{"encoder_norm_position": "pre", "precondition_frequency": 25, "max_steps": 8700}
Rows from block 2 of the encoder of a small masked image model, named by matrix and row number. Rows with one number belong to one neuron. Each number is 128 + 24 x the weight over its row's rms, rounded and kept within 0 to 255. All counts start at 0. Numbers have three digits each.
Before each neuron's rows are labels from the 100 images, of 14848, where the neuron reaches its highest value: "patch colour" is the nearest of a few named colours to the mean colour under the peak. Only what is clearly more common there than usual is listed. The data: photos with spoken descriptions (Open Images, Localized Narratives).
# fc1: MLP up (encoder.blocks.2.mlp.fc1.weight, 2048x512), inputs 0-255
# fc2: MLP down (encoder.blocks.2.mlp.fc2.weight, 512x2048, transposed), outputs 0-255

patch colour: pink
fc1.57:095129105157064135134110122151133084123083146124091144110138090154115106138163076189161152129137145164127128120104142141173176125120131131097114139122145118157169112111159161134100141096103142138148165132097142140131088118140124134123137150151121146083147120136124074102145126095125145126157100108126098075175099132170124130100151146139146131129108114117085149125157136142077139076097144134117164144200133112178133088128122151125115191133145088116121105130149142096135130101169128154135101132114098161115156110165169138133123095089137191117127152085106094130150169129098168101146090146131097136106116098132172124137124115106096106120154137105152143100182111135156110115134157123105146143110121127127124122127130139123129110148148120136117124117137140122106065092117165
fc2.57:103099144094131132151158123130149122137103090130138088168105123158135100178158126151117147071068111175138115158078116103154147096135138126163133103104144172135131117124123107134098075152129123112154111110159149129125128163117145161111083156136120182098094146111136157122156141102143130122144133138152114109191145115108127114157123117135132143148105149171114135147118111175148102121138153116139101133123135128130139146153145121140148145146142157160074142122131177161165127112078161087142118157118142095169149124117148124103144187167136107132161163170098160152121122147194116143129090113162120121160112138121096143100129089149094115084089169115119115114153117140153149126147120129136112128138086137112142125104108113134118176084138122126118123086089110113157114146126141

patch colour: black
fc1.354:119147144167124126117139149141132117197136108111146130136138093136146124145107129119172130113147142117128142073110109151124162090126116128119102123125102150143139131136165120172102101159148100183125111124127133118119113092133129135119091073137114105122145181129131128097117175109093108145155188100126142102171111183084158139119118147114174108161158124058116142165126119163127129130137138135176076144122111172124139112137093143106099085110160150126115103162141080122136123173121130132129124128098142136129110110127101144150111187101156169129093125102139106093144128078108120159134084053122121162138129155106114122107142089152098162178167095125110131141078124140144156098128104136143089085114128137161079089084106060146135146155112100115154118105090148125132094129107100
fc2.354:092134154156123111125164119092098099081114117110085102093110130135109104122103150090146103070114169130138141084136167110080140116099136115073147122127112159144148183120120125140124131106101089127119147134137142100126127139143119102131114110106151148175164145122112126164155094125162171153080143135116125147124151110088134132151119136125125114121134084105108107153139129121127105137106127144160120114084169123107105138188108160126075126153097153113151150068139121159136126131143156092168134136102140089104160097148177121149125092117128130107185149123110154121074117113060148114120187151106184098091099144081165088142148150123122138141120137143118134096133101095118060143095137140099116170118098147136153099134117116134139112114143111113126135096085145133096136122090101

patch colour: blue
fc1.512:119082100105094079072145156155138143114153107151099163132129167171130099114128134198109162124121155133136145117154062118092111114136159107115137127163098109135115124118162156100116142131129111133161134104090141145118114077124110121123136137128114114170116169123140116082119166161108113141120152114145157111172126156128132127159118173157126129134119106110122138144116129136126150103129105111148156145164103156110125067106156123108128092072126129143131126175128119149165110144098139120169131143052118151130134130118141131134117098106124150114124152095088119117123152114164113163140163093146103090129126122158111096132122151074128137137116136152108121137158080091134108133071157148136111134113125124160117144131153190156135125130139119132098115088141097095151150076130103
fc2.512:092089095151131124100156149148106149090135132106129111157122148085125109185133182188128127136104161117133090173141144095097106132185101110113116119135170140125114129131123101142174116137114117163106125096118115124126130109154124146152133133143149127115107158170117150146085122122104099139146132152120125138144105126129124112086120119147143077126169161131129134141087159148097125141133171133138175142110157082166122103128140125107102162137136102144104106135098110112117127168073103094093107124128127144114081161129097109125125122127139137074154149130114148127152098172160122143114134133102094174159115098137103133152126163142117097149175093135119108122158128154098133128190146116097104140116142131129113123126150161109196131150121132104118135087141103113111150113172116

patch colour: white; pink
fc1.548:155127108086148125134121139119139134130138094145130124114098166096099131187117103146107124110123118064149129140084142147135122102119100156146154103139075148140131122132104120100103156159082144115118126110120099116124144185148133124158126126132143104209122130078097071170110145174133144099128139152117124113142122164196129102166128111131138105120165140121109099146107098103111159162150096114102134161161133120091097127178135162147123133118096094159144184151157130075164126126155142142127115104109116157099131129181099155095139149111097142144099128138091169159144092117113146115138146117136108117099131140096164147088135092143136150142120127112108135120158167108109138138118091087109113139069094157111150120113125146095109152148130155147115138113153132136078131136139130
fc2.548:145176123126130143082140126128125113121098122152137130112118174108089124101122098072127150173162120134126150144124128141102145104108174109101140138141176113132093149122131154136143151062121128151128161118109144090166153145104145129119154145179117111103147136136111169159133086091102138160116080159150104150096124062134157127113096167097124080164097101072117107114136158163119086113158094134178160141151127147162131146117114126122110166166136124074113180136119157155106151144115157103160165120140123176113109114146182153148161133117167116133164122165180139125084137110153121111134139085134133177117133115135168133133128120143104128130157127075134110160145131194173148116144170094153112113167137129117155161161107154136131082100091174125139124108126119187122136153107101

patch colour: black
fc1.231:144126180104100089119090126125139146122143137141100121107101108139095132121115118116134153087166063117161155108167086134103163112126161145130132152109124162136125121139108104166131139096110122099113133101122132155112143117155120146161141122157120128098129142168146078119134101177111107132097155151125102114092091142109144120121148129149112139109103110113135147113176106136111131143120126134129087103108157077124181095131114138108139150118117132156145122104153102157133070115121117161154115127136127142145123111106136130132140159080108117148123076135112099133075116109123145168155128104143157120124099153071116091122105150156133126137113117103149100112137108154116107100115094150124125114088124133120098153151161090098121080131135150124088100094164116167160107145128117
fc2.231:081103157138089160145135109145107157110158109138158101109149113148092154134106121167136072095119149121142138163126153114114075091120125124112087131107117107095136149147158136133144171123133134167131151099080116142094101099135098149106111153137146121144182161121089154103141068123106117165106112130116140139115102129124096118113140139135138122147139142130150091151128128106130107110132122064090129112116164117123122133131143113182089123152139104191126157142112159135093126100124103149130136132123151109182120128150101095145137152160150119162124134112105095162124150143108112171112104123146118143051098151170131148149110120166118106130164114135137120149133113085096119130084159132112134140145152109104102147095122105114123094133142159083138157152144120116178142094158111

patch colour: blue
fc1.734:099127161136133094153130103145063117109145085136137107160160074119123114101126152102142120148143108097136146140130141122110108151141158117122117106138130145113134121121177125130142106134101137084150135136121166163147159125108122120143170119073128134126130086158144110089159125155139132148128105112132140120083176117102130104167100106140134148135113118148156104145126090086129121102154075180155107101119122108099122116123140177088125101102127098154169122089147129126135120109112118153114134134150140113130139092166123156146092214138123080129130118157144138113181105135093179130141144107152151087125100127165137064100133121115078089157114128141141071138116113141113082106122138074120110152137140141140134112124133158139060114136135122102176170127152148155177101153097133
fc2.734:132138133143133111136095145153087113152117091125157188162090113112133179136105166152167088141149152134107131131131112138140122106124117123124116135106166062148080137175147119141163181173123080128144101190163143136119124122193137105104135148128095134155098165143154139147123110174149139133159121093122142127099118155151142146150094126161150137139125124118122097086118131125154128107116123131126085148125093108129098109133124108161112164126103196114157086136128104103125138127163121116103088087142129124170145091099119150117149145128128140152078102159140152163117176135079085126121109131140131086148116160100091100128141147136141121134149115119090126098146080113105135115123112154161088130075097144121163129096116139147060132076111118114129077135111149109141137086097124

patch colour: white
fc1.530:170153111173132095163142142134017122130172133141152142144143098143129119121121133144106096154181127131094165134165123194142155124103095139097173139150125105095124099189163086110074118134074104162103113164136101143157135111111105171156116102070131137132138098103113126113143157123167131076091131136143148116135099121175090157148140095153121133131150118144122086097132126072143139126138145125131106156088153119140083124125094092160122132125139145168130167140132129118158136134163165082120081115136112151128116185165116138123092136134100121151148147101135111149091144113138123146135114100153145139152159129168130110125135157154130106127123125109137123136135158079108168123133102135148140157121119086192094104111128116133098097133125146135151108117110129157148128140137094
fc2.530:140130118153168132129129152139081180151136150139167105142132119105139114106096137114089107116108151130123152166138112117171111134097158098157087138107119131133118116156120092098197162103122148145118146170152099122099123160132150157136077160141109111106157102082143122107111185127156149109131172143118126130137102184119143107146119134133155103118091100169149128151092132157146116109134141132141096121126120132152099182136077109145151133142114151176132112134113134114148113145100115153152124090100125141182129159157124155133095143146125115126099128146153148140115122135106118143128091140133154145160139138164116101126146079110114133134154133139147175118132116132176145140129128094107104149109122154094144135117114133125139161110116095147076124130136105152156103140115142

patch colour: cyan; green
fc1.477:142106109121123107146113137081111111077109112118165145167143129122133178132150096130151165124120119121144119126131083122100155142130138156100118119151104104121118120138108130095148122118131118109096103171171135126140148141116116151130134143115130130107150126099080155142154127102121129146128104156115135135072085115143122143102141156100123156124121116115109096170145116120132137133130126104168118142120143165095110082056141115115119088097157141124171126119088086091164137172111120158137111113136119127119143120178134122157128129090082089138136146164129081135098117192147132141131129162138088098155167143126132145106122156106114137106100135112115179188171156115118148124070153092121124153160167117146116175118117099090124115118136082151147100091147105106157134128071099
fc2.477:185183139130100112161124168106122140153166158146113136104145128154103121110126129139119107153141121130135178108115140124137169150127122072140122129102132161132092104132134123122151164103146100119151103147145098179110147104134106111167138185145137156087133103117179148136148137174123154145132141147127124136139145089133092164136145134118149113135166161136122126122107136082098112156151150116120133162163145092126095071157121099157071103159086169124121169103112157102131165156103115143128133183146144162156099140161121156115108114107109150091140127138085145145111116147122118140092153122159103122133144131142139127159073112127108128090130130139180131135176107131149109105104147125122113169094121139132151116130132157129073160117151079132065143116130119152191104159121138

patch colour: brown
fc1.291:114181110096148110142127109073067146131163096114099133157141142142086072121116107084151101079139169150135162141154168092129139108163103122110092133127113117154191104117086125130123114114119131104170126182130130150155097146139125108112105099138122139162117132101126165132151095116103141123121142107127131087150115151121178082129121109147132174112150128142143114131136085124156101174130103102167115113146133144117121147124074124079162121142152160124140114129147127119115127092066159097112152140118097142111124103118086114135104147100137113140103131120147111090169159112141135130150121105149096151104131124086150132128147107131138103123156149145127143148094094157166129154098108124150144154128168091141112135134116106108138142159088124123085139137077123100139155134109137
fc2.291:146105121146116145173145149128096108129105120150123136139102133094117144126173090161094114143145112108158151112082156114126148125136147140075149180121128108141131099130142116100126142131166159170117159111097110156127134132124147095087151163133155159122112094139133111149168079116104126120123090092142151137111098094109142107127122119111101139116104123132107121124118137086147122136158137163139122140143138131144138123160063109160140094132117126105126142113153147119127116160161122103099150128111108072133145138119104161135087183116156132128137099112110087105118108118154149124091081130142125163159126126161110126151155157173101098112130151130155132128127114155107098134088135095157101127130131154123102099120136146111142137091119118126141094146176123138109125115140128

patch colour: grey
fc1.188:142100163100112127111163117123087106138084141129166089126200189126130133122115084136162130152113123124149126092132108116120133151118123108085121165133138164141127150125138163132096142117137084142124140152109154137117115088094149131146143103101112116153128115185123118126140108126133115158132110134163109121144050161115152122145137149104152153090112124093141131094151101087121120169149119141095107136167105087130176092126085163192125117171104144153138132133145107136142114133156122120148106095125082096098123136131121191117170158144127103155150122123116120128183111145149107089182105140096131153140094118132105068149112158102142173128116122111116117152142115089123121173140147170144151155139124159122127087107129122127135126119146097093123087118150112129086148171126180
fc2.188:110135182079094122137135131128107136110139123115104180130107117144137126166141149108173113129091111143113143130155112103157137093134100127161108133128110150143092107171138099119131139083128132118116118122095155113111114091116148149140133082157128126105116130113111110132101100121112115134106136108144108116163121111125148097124139083097105152108143185137169098130108078147106128139118134119124104165142162127119133117112115191145136131141132143087105147147141122153120117169126141121092139098142118092135141096137148165099115134114169108128137090098130123119083124062152176126151173102120170140115126064134092099136089112140109114134171156149162102108124120119093156118209107122174174093093132162114137116173129151126198089138106154131122103109123127081159125150097121

patch colour: blue
fc1.161:116148111137122088125113095118087104133130104131177092165098168101160139148145086135150139155102126099130167126123109159117113124111113155149106126170126110111120135168125136147132123146165155130136170119151163164148123132088083162133122122097165116138140126054160141167127168143133109147117090117092093105089112123151111114125119099095167134125100135112126106147107136086107083131070093134124091112128127113086130138070142152168147139151122099143138093109146139162154121119092097147170149102117162110119137140141132145118132080128151100126158153142115106124140133109120125129116157146157105124110143146117115090145179108131112150129102101167142128135094103082147191130102158137107143113118149098129132135146136101088151114099141130165131117115131177117160110136133110
fc2.161:184139103095132158110121094118094182085122086094124136138144147126172146103148130130106101149137146145113169145135136089101104144144114126144146178136147092127132149118159139143097090080133150095146095131141117118122092120105137124122112095128171168131131133113119142079135088113095145150157145147122148113121134097172119128124139121133134100101137116117097107132077100174181157150139104127121112166133117126088102106164149128102155116093127151171154126120184104118141076106140103113127130140135153125160181084141110114086105110144135158090102174110100128136117138110061105112125112121144150175122099106101131148120117141145076121134149115179105092134118126113130121134153097122083132112156140125130092099169166111103158126122145099137160133126098129134144117145107109

patch colour: grey
fc1.87:168135152151151120154118149124164118085106136108122143138150159089143088068114173118114117122133097125143115105145171072152112099111098128154100146110096082097116087124187155156130103116110162122137142172130165126151155142101119145174162077157114120125137126162117150130131150109106113131101102127099139127159095068135154115127110130108120139120111142096112132145125138127103095088104120125169154085113116151115112101152112099197120118168095109121135132172107103158093132101117130122109099124122107127075159101103113130127110139100121114127152180123123112110148127134119128094136127113156129129141121116135144158138126145099118122078063138124100101125135133104121110138141129090178169118155169120117155121159083137124130128089152143155126144141123150125150129125109116
fc2.87:179151116152147151167189114141105129160110142147105110099125115107116123103110142132132107132164147116074141111146143121179113158072123115107160107094098121112085157130175107114114130154121158142138102151154161103116079114169125137135114111113129091201116084171116142119149093150102100101163109113110140142092133093148118125096120152163109143132154103109117170140164151124110110137105125153128139131092123155133124103129109157104153109127129139132128103135138149126131132129177112094169131120134146122120124118112123109087146082113132116097090128121075150131108162130166151122128104157129113117099130096152106130147135163137148133096117095131115144113138127138140161115128133118122153122129103098168148122101147079179119170150114149124109113115160114126132172126158096

patch colour: white
fc1.464:161106145107150116127123168110138138099117157145153121107107130138163147141085117110116154191184123154105176085152108134117128144128105107144122133111157140148124137148123105124131126140125132157101152130154128114124092134146107124116131110119151115132126146138152152094098105120141159117120166093110112134114111139116157151118116138190129141104120143113097131131151135112121091168109109124131143174129163132123155137092120138143135115117148116090120138162134119129156096100111104153106112119117127172170099110172112178126123100148103157134093112134131119109093081108134138108152120105109154145118107158138110139099100149141101124092174127129134103171138117112136131141138075108097163102098169141135157118143135140119100160103098113155139142088144177060127086100116140
fc2.464:119113118199131093094094139122110150141075074140104131125111138153143159140093092152117112097105100167120180119126079136095143165153131091130143155105157101184124154156073139107157115150121129111172166122151118160108105110106135147142138132147128172148095136132158090116094137130125109151096100115167117122088118088167142153125121136104106104133151113125126150141111172132115095139134116136155093147129143125142100152099152103096081137134101099110136118121116100106124112128115127111159133134166145114134113163097154140138142143114110157142117166183165160081123120145146134104151108151155146129116120119096139170162163143148068115120140155154173124132106128104146164133165135103115150101148115105113145134139138148109132130150102120148102160103091142139118099103138099

patch colour: grey
fc1.1:117100158126152124104133101157136138118109101140085134116149126139074141142147142126113114124104156129132135138076171090165108084100106108163105134125111126105075122120139181114157121111127104168084087146129122136115116151099155151117132124057136135103128161144150142147125183105115089158143117117133150133110187110154175102128108108115135137137119121152154127081143143120173139118136132112169138123125112126137100162125111129145082145124131120126121105133119153121139142121138134115128121134165122135149121046092135109106132127137136126090128113154042095168106134126125105118084158147164168162107141071111134136129125154157137094155120092118136110125112112130145128106130167140145142127113131108152137103131134123107091187091135121140173145133137099145089132140093122
fc2.1:088136160119119123170108118120113169158134099119117119105103153070127127151102175119132091146131133106126140128071129161166159127163110108127133129089129149120094121097082138162113092138162094154115139098168113116100139128172141108148134105144121133117091135164114167134110164120160148128091097116142150138130146129167131113118129148102136146116135122106136126113116154121129136139110136121130139169116127108172120164086106113108128115096129156109080161148157134090123104118140118142110126106165124160113085140117147085119187135075151108151097130113091169075119133135113168140124151110134102131100112121052076140174144097105082159107117115132096132109111129109136159113134103169160116110145159131142132146093131129131165153113137158095124146148144098130167112171135118

patch colour: pink
fc1.202:082118149108118140139105197107121116145147090099156132122182110125130121130157154179083130137132138123111117104158135141105147110110162088187156135108121107147098104136158139123138138092144160173074141146128121124071113136154140143150126095133129158128070101093133153103126171164106143143131128169084129131088137086089110127082124131146135115121137109192172102161102108143132139105133112108102118141096146135170084113115136139107173129134087116128121078103144084101139157114131140114136128088145128146127113130121137096152139160085130107142116099110145135105166159087129159107147142143130137093142129140165110108128129114133095135103140087094086116091119157123167141144117134109097153164122145128086135121162113159158143093131146117110091113178148113119155096098124079
fc2.202:128115108129115124095133129116182132079116132160138096121082162144160123134121110119150107127117113111163129120126175087137154069091122127118147157097110142151127130131078096103129137133141092128150125122132088127150148102106124153111129134151147136109116149081117111114125131116130145132158183095115164108138128127093122127130169135148136168125097106101070153132178144160153153149139117143104130109116131105159094156148090145134113116169143093131135116110117136138164063169143118090107109118143115114146144141112150107116151107113136172154111178107119115177094136112083117121124140092145165160127088119146158109094127141092145117129106153070124134111125139116137137139130152161144128152106151103138134125104143118123157127167079136141119183128125171133122184165121135

patch colour: pink
fc1.107:094156147095146158110130130182153110159114115113124169119134117106125119117113118140163106154115118160162123139134098111131154127085058126134139148190156133159132127160132132132126130127151090116104141130149118168146071169133129078073130115095126116130156139162141123114157125137118121130119110103129114144126107146122127123112071117122109165105105116138122159074111116141165167107150122122153139099119105116091143108140131116150127122143137121092087129110121097141177129159106156119144090126175134154113129081135090096108117139144127089143116106128159138116133109148112141103173121119161110170057120091129114107132153126102134128104107111130101146142121118108097121124126098149146147143088144114118123135100089158134108144107144125081141144100098096124102111143148169
fc2.107:135137145122118142135091107093137105150167100129143131140096186147101092130148123162125130140085136124120100130135138110095122105114142142118114144141159108146095174114125143134155165112060159116066115130157140100156135104147141142165176123096181150112090128122100105106117122147111137164103117093106129110171126134133090150134095141136130103127183101115126142101120100128152105100132101163163109057114120120139117131143114109176102126095146117122103122124133171129128119125122175112114165161139094125160123142125096135141154143084129142149106085146129128135110148142124137144128139132155115139141133119170139073126153116168128149159120181140117166118112120136119090165110136157151156118120103092128115122135109159136152089151125182096093108175131122144124123152129129

patch colour: brown
fc1.181:142145128111125107120107129118159147137139093146165137176098136119145117107113137136164109174151158122132158138152104130132090136134153137137140147116126168102145167130109097148091120110112077129098138125162131108180103133119151132101151121154123118137154135144098170107148111104094148096112127093162088099147139126139108104125120093130126107105119136166132165159117115097171141152149138118087169128127116116130179128105100136194091115164145117094164125153127160145118120147100108113107115160071106165101149131151077136159160105127138108124146086087148109136108130117102094089139109111118095119112168108067170131084184110122121135108111154139112132142141136126130087143117125142097146115142143129094158146131127149098067143169130171097112154143135119141144121094141089
fc2.181:130161137086099176135140134112115115130111112161169153163123114071130116115135160128134153172139100113144167136101132147134075094142134106114115105100136160115086121095134137118137177118105104094111141116111103127138124094160116118117186125126149137135175099098142153168084090144117129144138138141128163130150126133129101111118146121163123169094146142099109146141173128129177144130154102087087109163119145100165090121167138135137122114150180160153094142116170117119095113107151128139110120135103078147154150143099121119095167130136131083135138113098081117142155101119098116165114122147108176147160146096166164167123114150117104126099106143122098126152157124106131103136089136093116126133142124123121141135126125175113147130138107127118141094147170160127083133109124120

patch colour: grey
fc1.121:120150138137088110116139126158160122134145150159116136171137101143096134112109091115129113094115157082169101120131117167105132155114130147133139132131139105158109176103163170107131116064089139105136161152102153128092127132142111155158115148145093133130143128150131161127118154139146160142113120139147173113107127145147152097137162100114177130134118141110106108154172150153128170159137152084095132120116131115105110146144164084125114140103125142154124087143150129141123125139104199120138103161125116129105093118144086138102129094143151148134121161127145102146139150170112147108127112126091104084124131143175080123134163124091140106132143149120147156111133133125130168093157115121147117129117148156118110126140152108094130133126150106132194101131141122080116133146098162
fc2.121:134095136154129105160093113139117134115137101150087151139158152146110120113102130139084101117127139149172147123148115144142115129170137165130150130111168115156123112163145106115135136108152128129124119096124100101127170152125115121099146128091157111099174194102150109151114120107155096117179161150151152116139116178112186103139125119139126153146125175126149131122123148135117113089101130134153136141135123092133163115109085150100131146123119115141158103114116075153112110106118094184108094099131145120142132114121111149139146131136123134157195095098077154101105104189106134152113091132144141116120150138146118111083121131116144129174126098160119108117088121135153122130131143156119171161116108143161135118139105149092163159083119122115079130099101133158067148138112131

patch colour: black
fc1.387:166140115153119119166132121138113107145100122123116142135118133147111134128071126129126117116153169147144085102113120156163115145141126154136162132109168107103139123109118062126155157159122075100168127133105084083162120126139137103129121162136096088110105150138153105114170083151144160118155138097149120084148114109109134143133116140108088159092148135159143150150110149184145136139120106106130145125181125178105100127112145119125118148159104134139205130136143130120124122120139087146136105110109118094122126177098108112130131103124074120110137141159081193165133121091140132139147122182113108089076125124123139159119110140136113156153117144105144131179131134168145142119105149121116081106138140146123152065080094158143140127125096117095104123121181166104141126146098120
fc2.387:131110163109130112113100128133119141077110118114119145148106108152142117102142098168128110172136128112104082142110162104162110115129101148092152133123164144125126118122151137144106055133154110127138127148145155141159119115123123159119107089138110110136110136160140189081111178150142121115118112081111125120096170129127148121134145155097093118123129138165149169124075131137138141133121078133149107115099151184106127117085156096108092101130093150111134157093136103094140176151159093106140103126126092140130137129139076099114148121115127127113112131138168087126178155126145159137122131185135164147114109102120122149141081136112135112130111139130161122136122152110104110131149154145130098109150180119110137151130155105114106122124133143127116113082127161150140106088158114

patch colour: white
fc1.148:132115116139112129147156112110119095146113131096125158132127118165142173122097141127108118088127121137143106174119122152104160149157088171159107116158118088101161120147152125129150129116165165106132083127138168120120091122141151117115146156108126148131151148106170051154136178166115145161093089107173127126141152118110145137096136097080082125167077165135139150126187090154139142126167128093165100113121116107118118165134136104079104123134158098111148162112151156174118092119134134112120115158126154134137112077137109131142115116126133145150151140122106177080152120107094132118129119101118138146123069155116126110102156157145154117132143127127094108100148132158166152109085123107110116166163123152149142121167108145152135090155147162147090132120131163135107134116137142
fc2.148:099116137097149114143079113145121143138143135137145102137140175111143130116119163121118163139171124116142134109162184126128134152113121160120148143160123125118164111150143146144109131113156122075114146107127100106087090094164136162121140123156117127113109140130184131099130105101091093141122138118105096103115097118132151120133113122159098150163090126136174148120090130140128157141114098149128088104156115142145127138172100146122150127142124151126142118102120095180113146168136105155157151160100108104140126132094136074129104101109175113114119140151121110139165125161133116139097135113156102146085107123107185119141107162183111132127189130117112164104099140172112143149138132137145117145111150151073102171119131105145177081112135110106166141125108143110115131148123167

patch colour: brown
fc1.306:092142154131124126139125177158110099119130108142129105127135103165122114126124111134137137128156146133097099101198134119129097112134132124147146108132098124132112176113110110157133117154179134137115120125101153201114121144131084108135120113097132130144153070138129174161101128191146132107085142173129135095099113060122172128087149157145134140131140155154152151120141099131131092151148119138137128116116132115127161153135139157113090090133128139126107125187102097140089159117153116092091117159093164164122129085125097148079143089135169111144186089106134157132128117127129154126089119128146095113093105111128138115085142131136156116135113102152160132154135124105149105158118132125122155136118118123167129099095170148095153094157125127165102134127162116085105131137140110
fc2.306:119136138139117123103144135153112074122138132153129092142113148141130088144112108139149168131108112128141140089126116128150128138121155172111109136147129148118109106108115092093157143113108118097140176149108087143123114114127102122107128163091141127125098165145134138129130115144132206131135132165145116105146159093104094110100110161098133113135144110154168103123100130092137135199079123146172167092160141187111099095113147111108146118113135128127124115161127132100136150079102190149108151133134104132118118114116139153132153123086112194128167122116162155082143098145111134124157166117191108134141157114120120093140113152160159109131112135140137115103111091144118078157123118114085082140072138125138153135095142124117135089110128138124100142167117096136137109083096104

patch colour: black
fc1.404:125104118086120095117138143105122100113097195105110132088109120113118131112135161165147121138157077104094112162114115121164137157105154163139092112129143153124168147126080129115130162155148122145098137155123129135116138159130093122102069089150125135102125135145154127116140106108131175104132108123136137166097158083128154087102128140161131113100154115135151154109125162132157114122127113143113119174146131154133082124165160150098111162147100177090147144144139131106139128147135110107124109105171140134125149188181176127139130094135110138151148114105117122157149082149096129126105109124164079163074170177139150154129139130118099073075147120145134094108091110156152150134151142109137113100139155106120123092120112129136127142099123138146111116128114148132188137179120094
fc2.404:151103119138149113153108092138143095123120118109116142157111167131118141115120124083096170112102126097125119122141150177143138091142123110098125170151126145082108112124151135089135110186120110145195141136108158109124153125176112172136103141116108103181111148120108144155147126153149144143176147116145130158202118123162153120102141173117133114108100120117103123131182122143146108160138144110124129137129139166100127107097107138137139109104083116154147133143106130100106161144141119161098106165139156133119114103119120144111121118105120152148082116109153143161147161082160110103087121110156066110100148122109187095106178133100115133113112095160144125117126163138113116123091116106095163089150134117145098098123100138123129103085141125128110129140148091116145129144128135

patch colour: grey
fc1.405:129159149131128144176122173176091173111127118133146130091146102144112146131088176092139144174119138129100115100138106115130082146123084074139083170104164091128135151149106129151111118128125118086092146091142109118124109130129103099143152181118147122157110121159105111163116141137093129147158150131140126106100122126139119093168099124120105084130129116129134138075136122161079147121145114148096109165138144121116102164109137126070123132117112123142115102151125120102097124195118067152100113129105149134172149122091178099148146081116109143135138169197118141140059147114119073136119148114156124132139144135128114141128135107121136115087120122141143134118122143113140119132128168130096161125127146079136132151139152188083139076153168159120118095109164125073114094115130160
fc2.405:088114142140114101105137100117120118163173140087090127155122139095141092088112138111125124119127136123144113155097123136125109123111161124120146092110104113083149117091105136138147079113141095132155125145159104127137092151151088129106088134153154121126087143109147133128150090116145150114131103120167132126109128144097130173186135140097172107115126108117148131127134123142158138120165094107118113094113125120130107142139141103118115131108109150114127131099147141127141110163100159118130132115142125093134113112152095115150075131147129147112111128136164141129139131114187167142161124089092088148144142109083108120121123125113162159093164176156111126086147134115130110140164142122110119116148146100104109109106127116120160126104109104142076176140099124127131112148135113

patch colour: pink
fc1.216:172152104129140168098107156097080129094122098117115127155119133093124132149120143129145125133105120161133150115072133104100133170103121115145093153116159152138124070157130167101120109120136163110122134144151140086126166139111116138125111104125204139084091160124145138138145107118090103077129152153127129128150143092132157116108144137123185144163139173163115153127146116127151078116123101094162133144133152079178063112116125156125105106134100061085204146106139120131119184120155139133148124167162109163099129160166168132117128113108114107157176108148160107123099108119103130140124137103123145133113169154114125111145144128116118097093149135150131130088162153159128129103106120165155166150108121136096139102162143127138100142102157112091090171155114118086134114129100112
fc2.216:137129144134136114093146144131118129144132124129154154133134153109152146127121165119069134097079075159149125103141119135111104094080126076086163140142171121078108122091161132140150142154105137099108104142124143130120142103145127124165116133100129110145137101118157118125171143152174125122151156158115125115163142079163115146119136105135087099121119149148135137109105133137123142103174110104079143087129113151122096103167134114129073137134120118134123117125124145141143123107116162132131130100122097111082111126158133129115097119144090120079148148091158122115094144138109128133133117082123147087155122126105132179118124063153114116097146095148115101130150147159173141141169137105077109102115116073136145157122157193115071145147168109128116096100151128139080121107119090

patch colour: black
fc1.293:119123135133131117158092128121108124133134072133138112133119131137162168107135103136154149114112137147135097098123134121088114115118129159152130166091123109113156123177168106115141114071113147135102164104094122153130132123109125083138139110124132136116100189140113160106124125162116148128152176151149095154126131147116103108130116112116153103138121113102147141144107115134133124120148080149142125110144157131129050160107114176093097114162108113121131100116084089107137135126136148130147088106156140166128115156134099135122125107116127130061111137175075127134118133163119133115135122136131177171102143110069103089093091081117119103102085165194176141086115168129139140122153104128138125136097140111149103134156130138117134186161087128095115175126117084065126112100150134
fc2.293:109098143104133136114131130103167147168167154133098135128144106142149082128136138141123170161158103136145143112101131115143114142113099214137115115155155119173153151169112096168124134154159109160134120108132138164109152126070131147131116140135136133135085128151116131131130130172148121139104104115129146123168139163077160119126116147137109128106115118093112119095165113086153143130104132139074113146136152175141127134169103131140112081104109110147170138178137139083150133106109142093146129081112142149101146154139137113140092125098116137127104154132155109144144120172139105149105129097110140132119126104124120094140096134128112134088152113179120101122108112164122122126150122109148162105128129122074095130160099114140086088113111121152097124122154159124153148126133111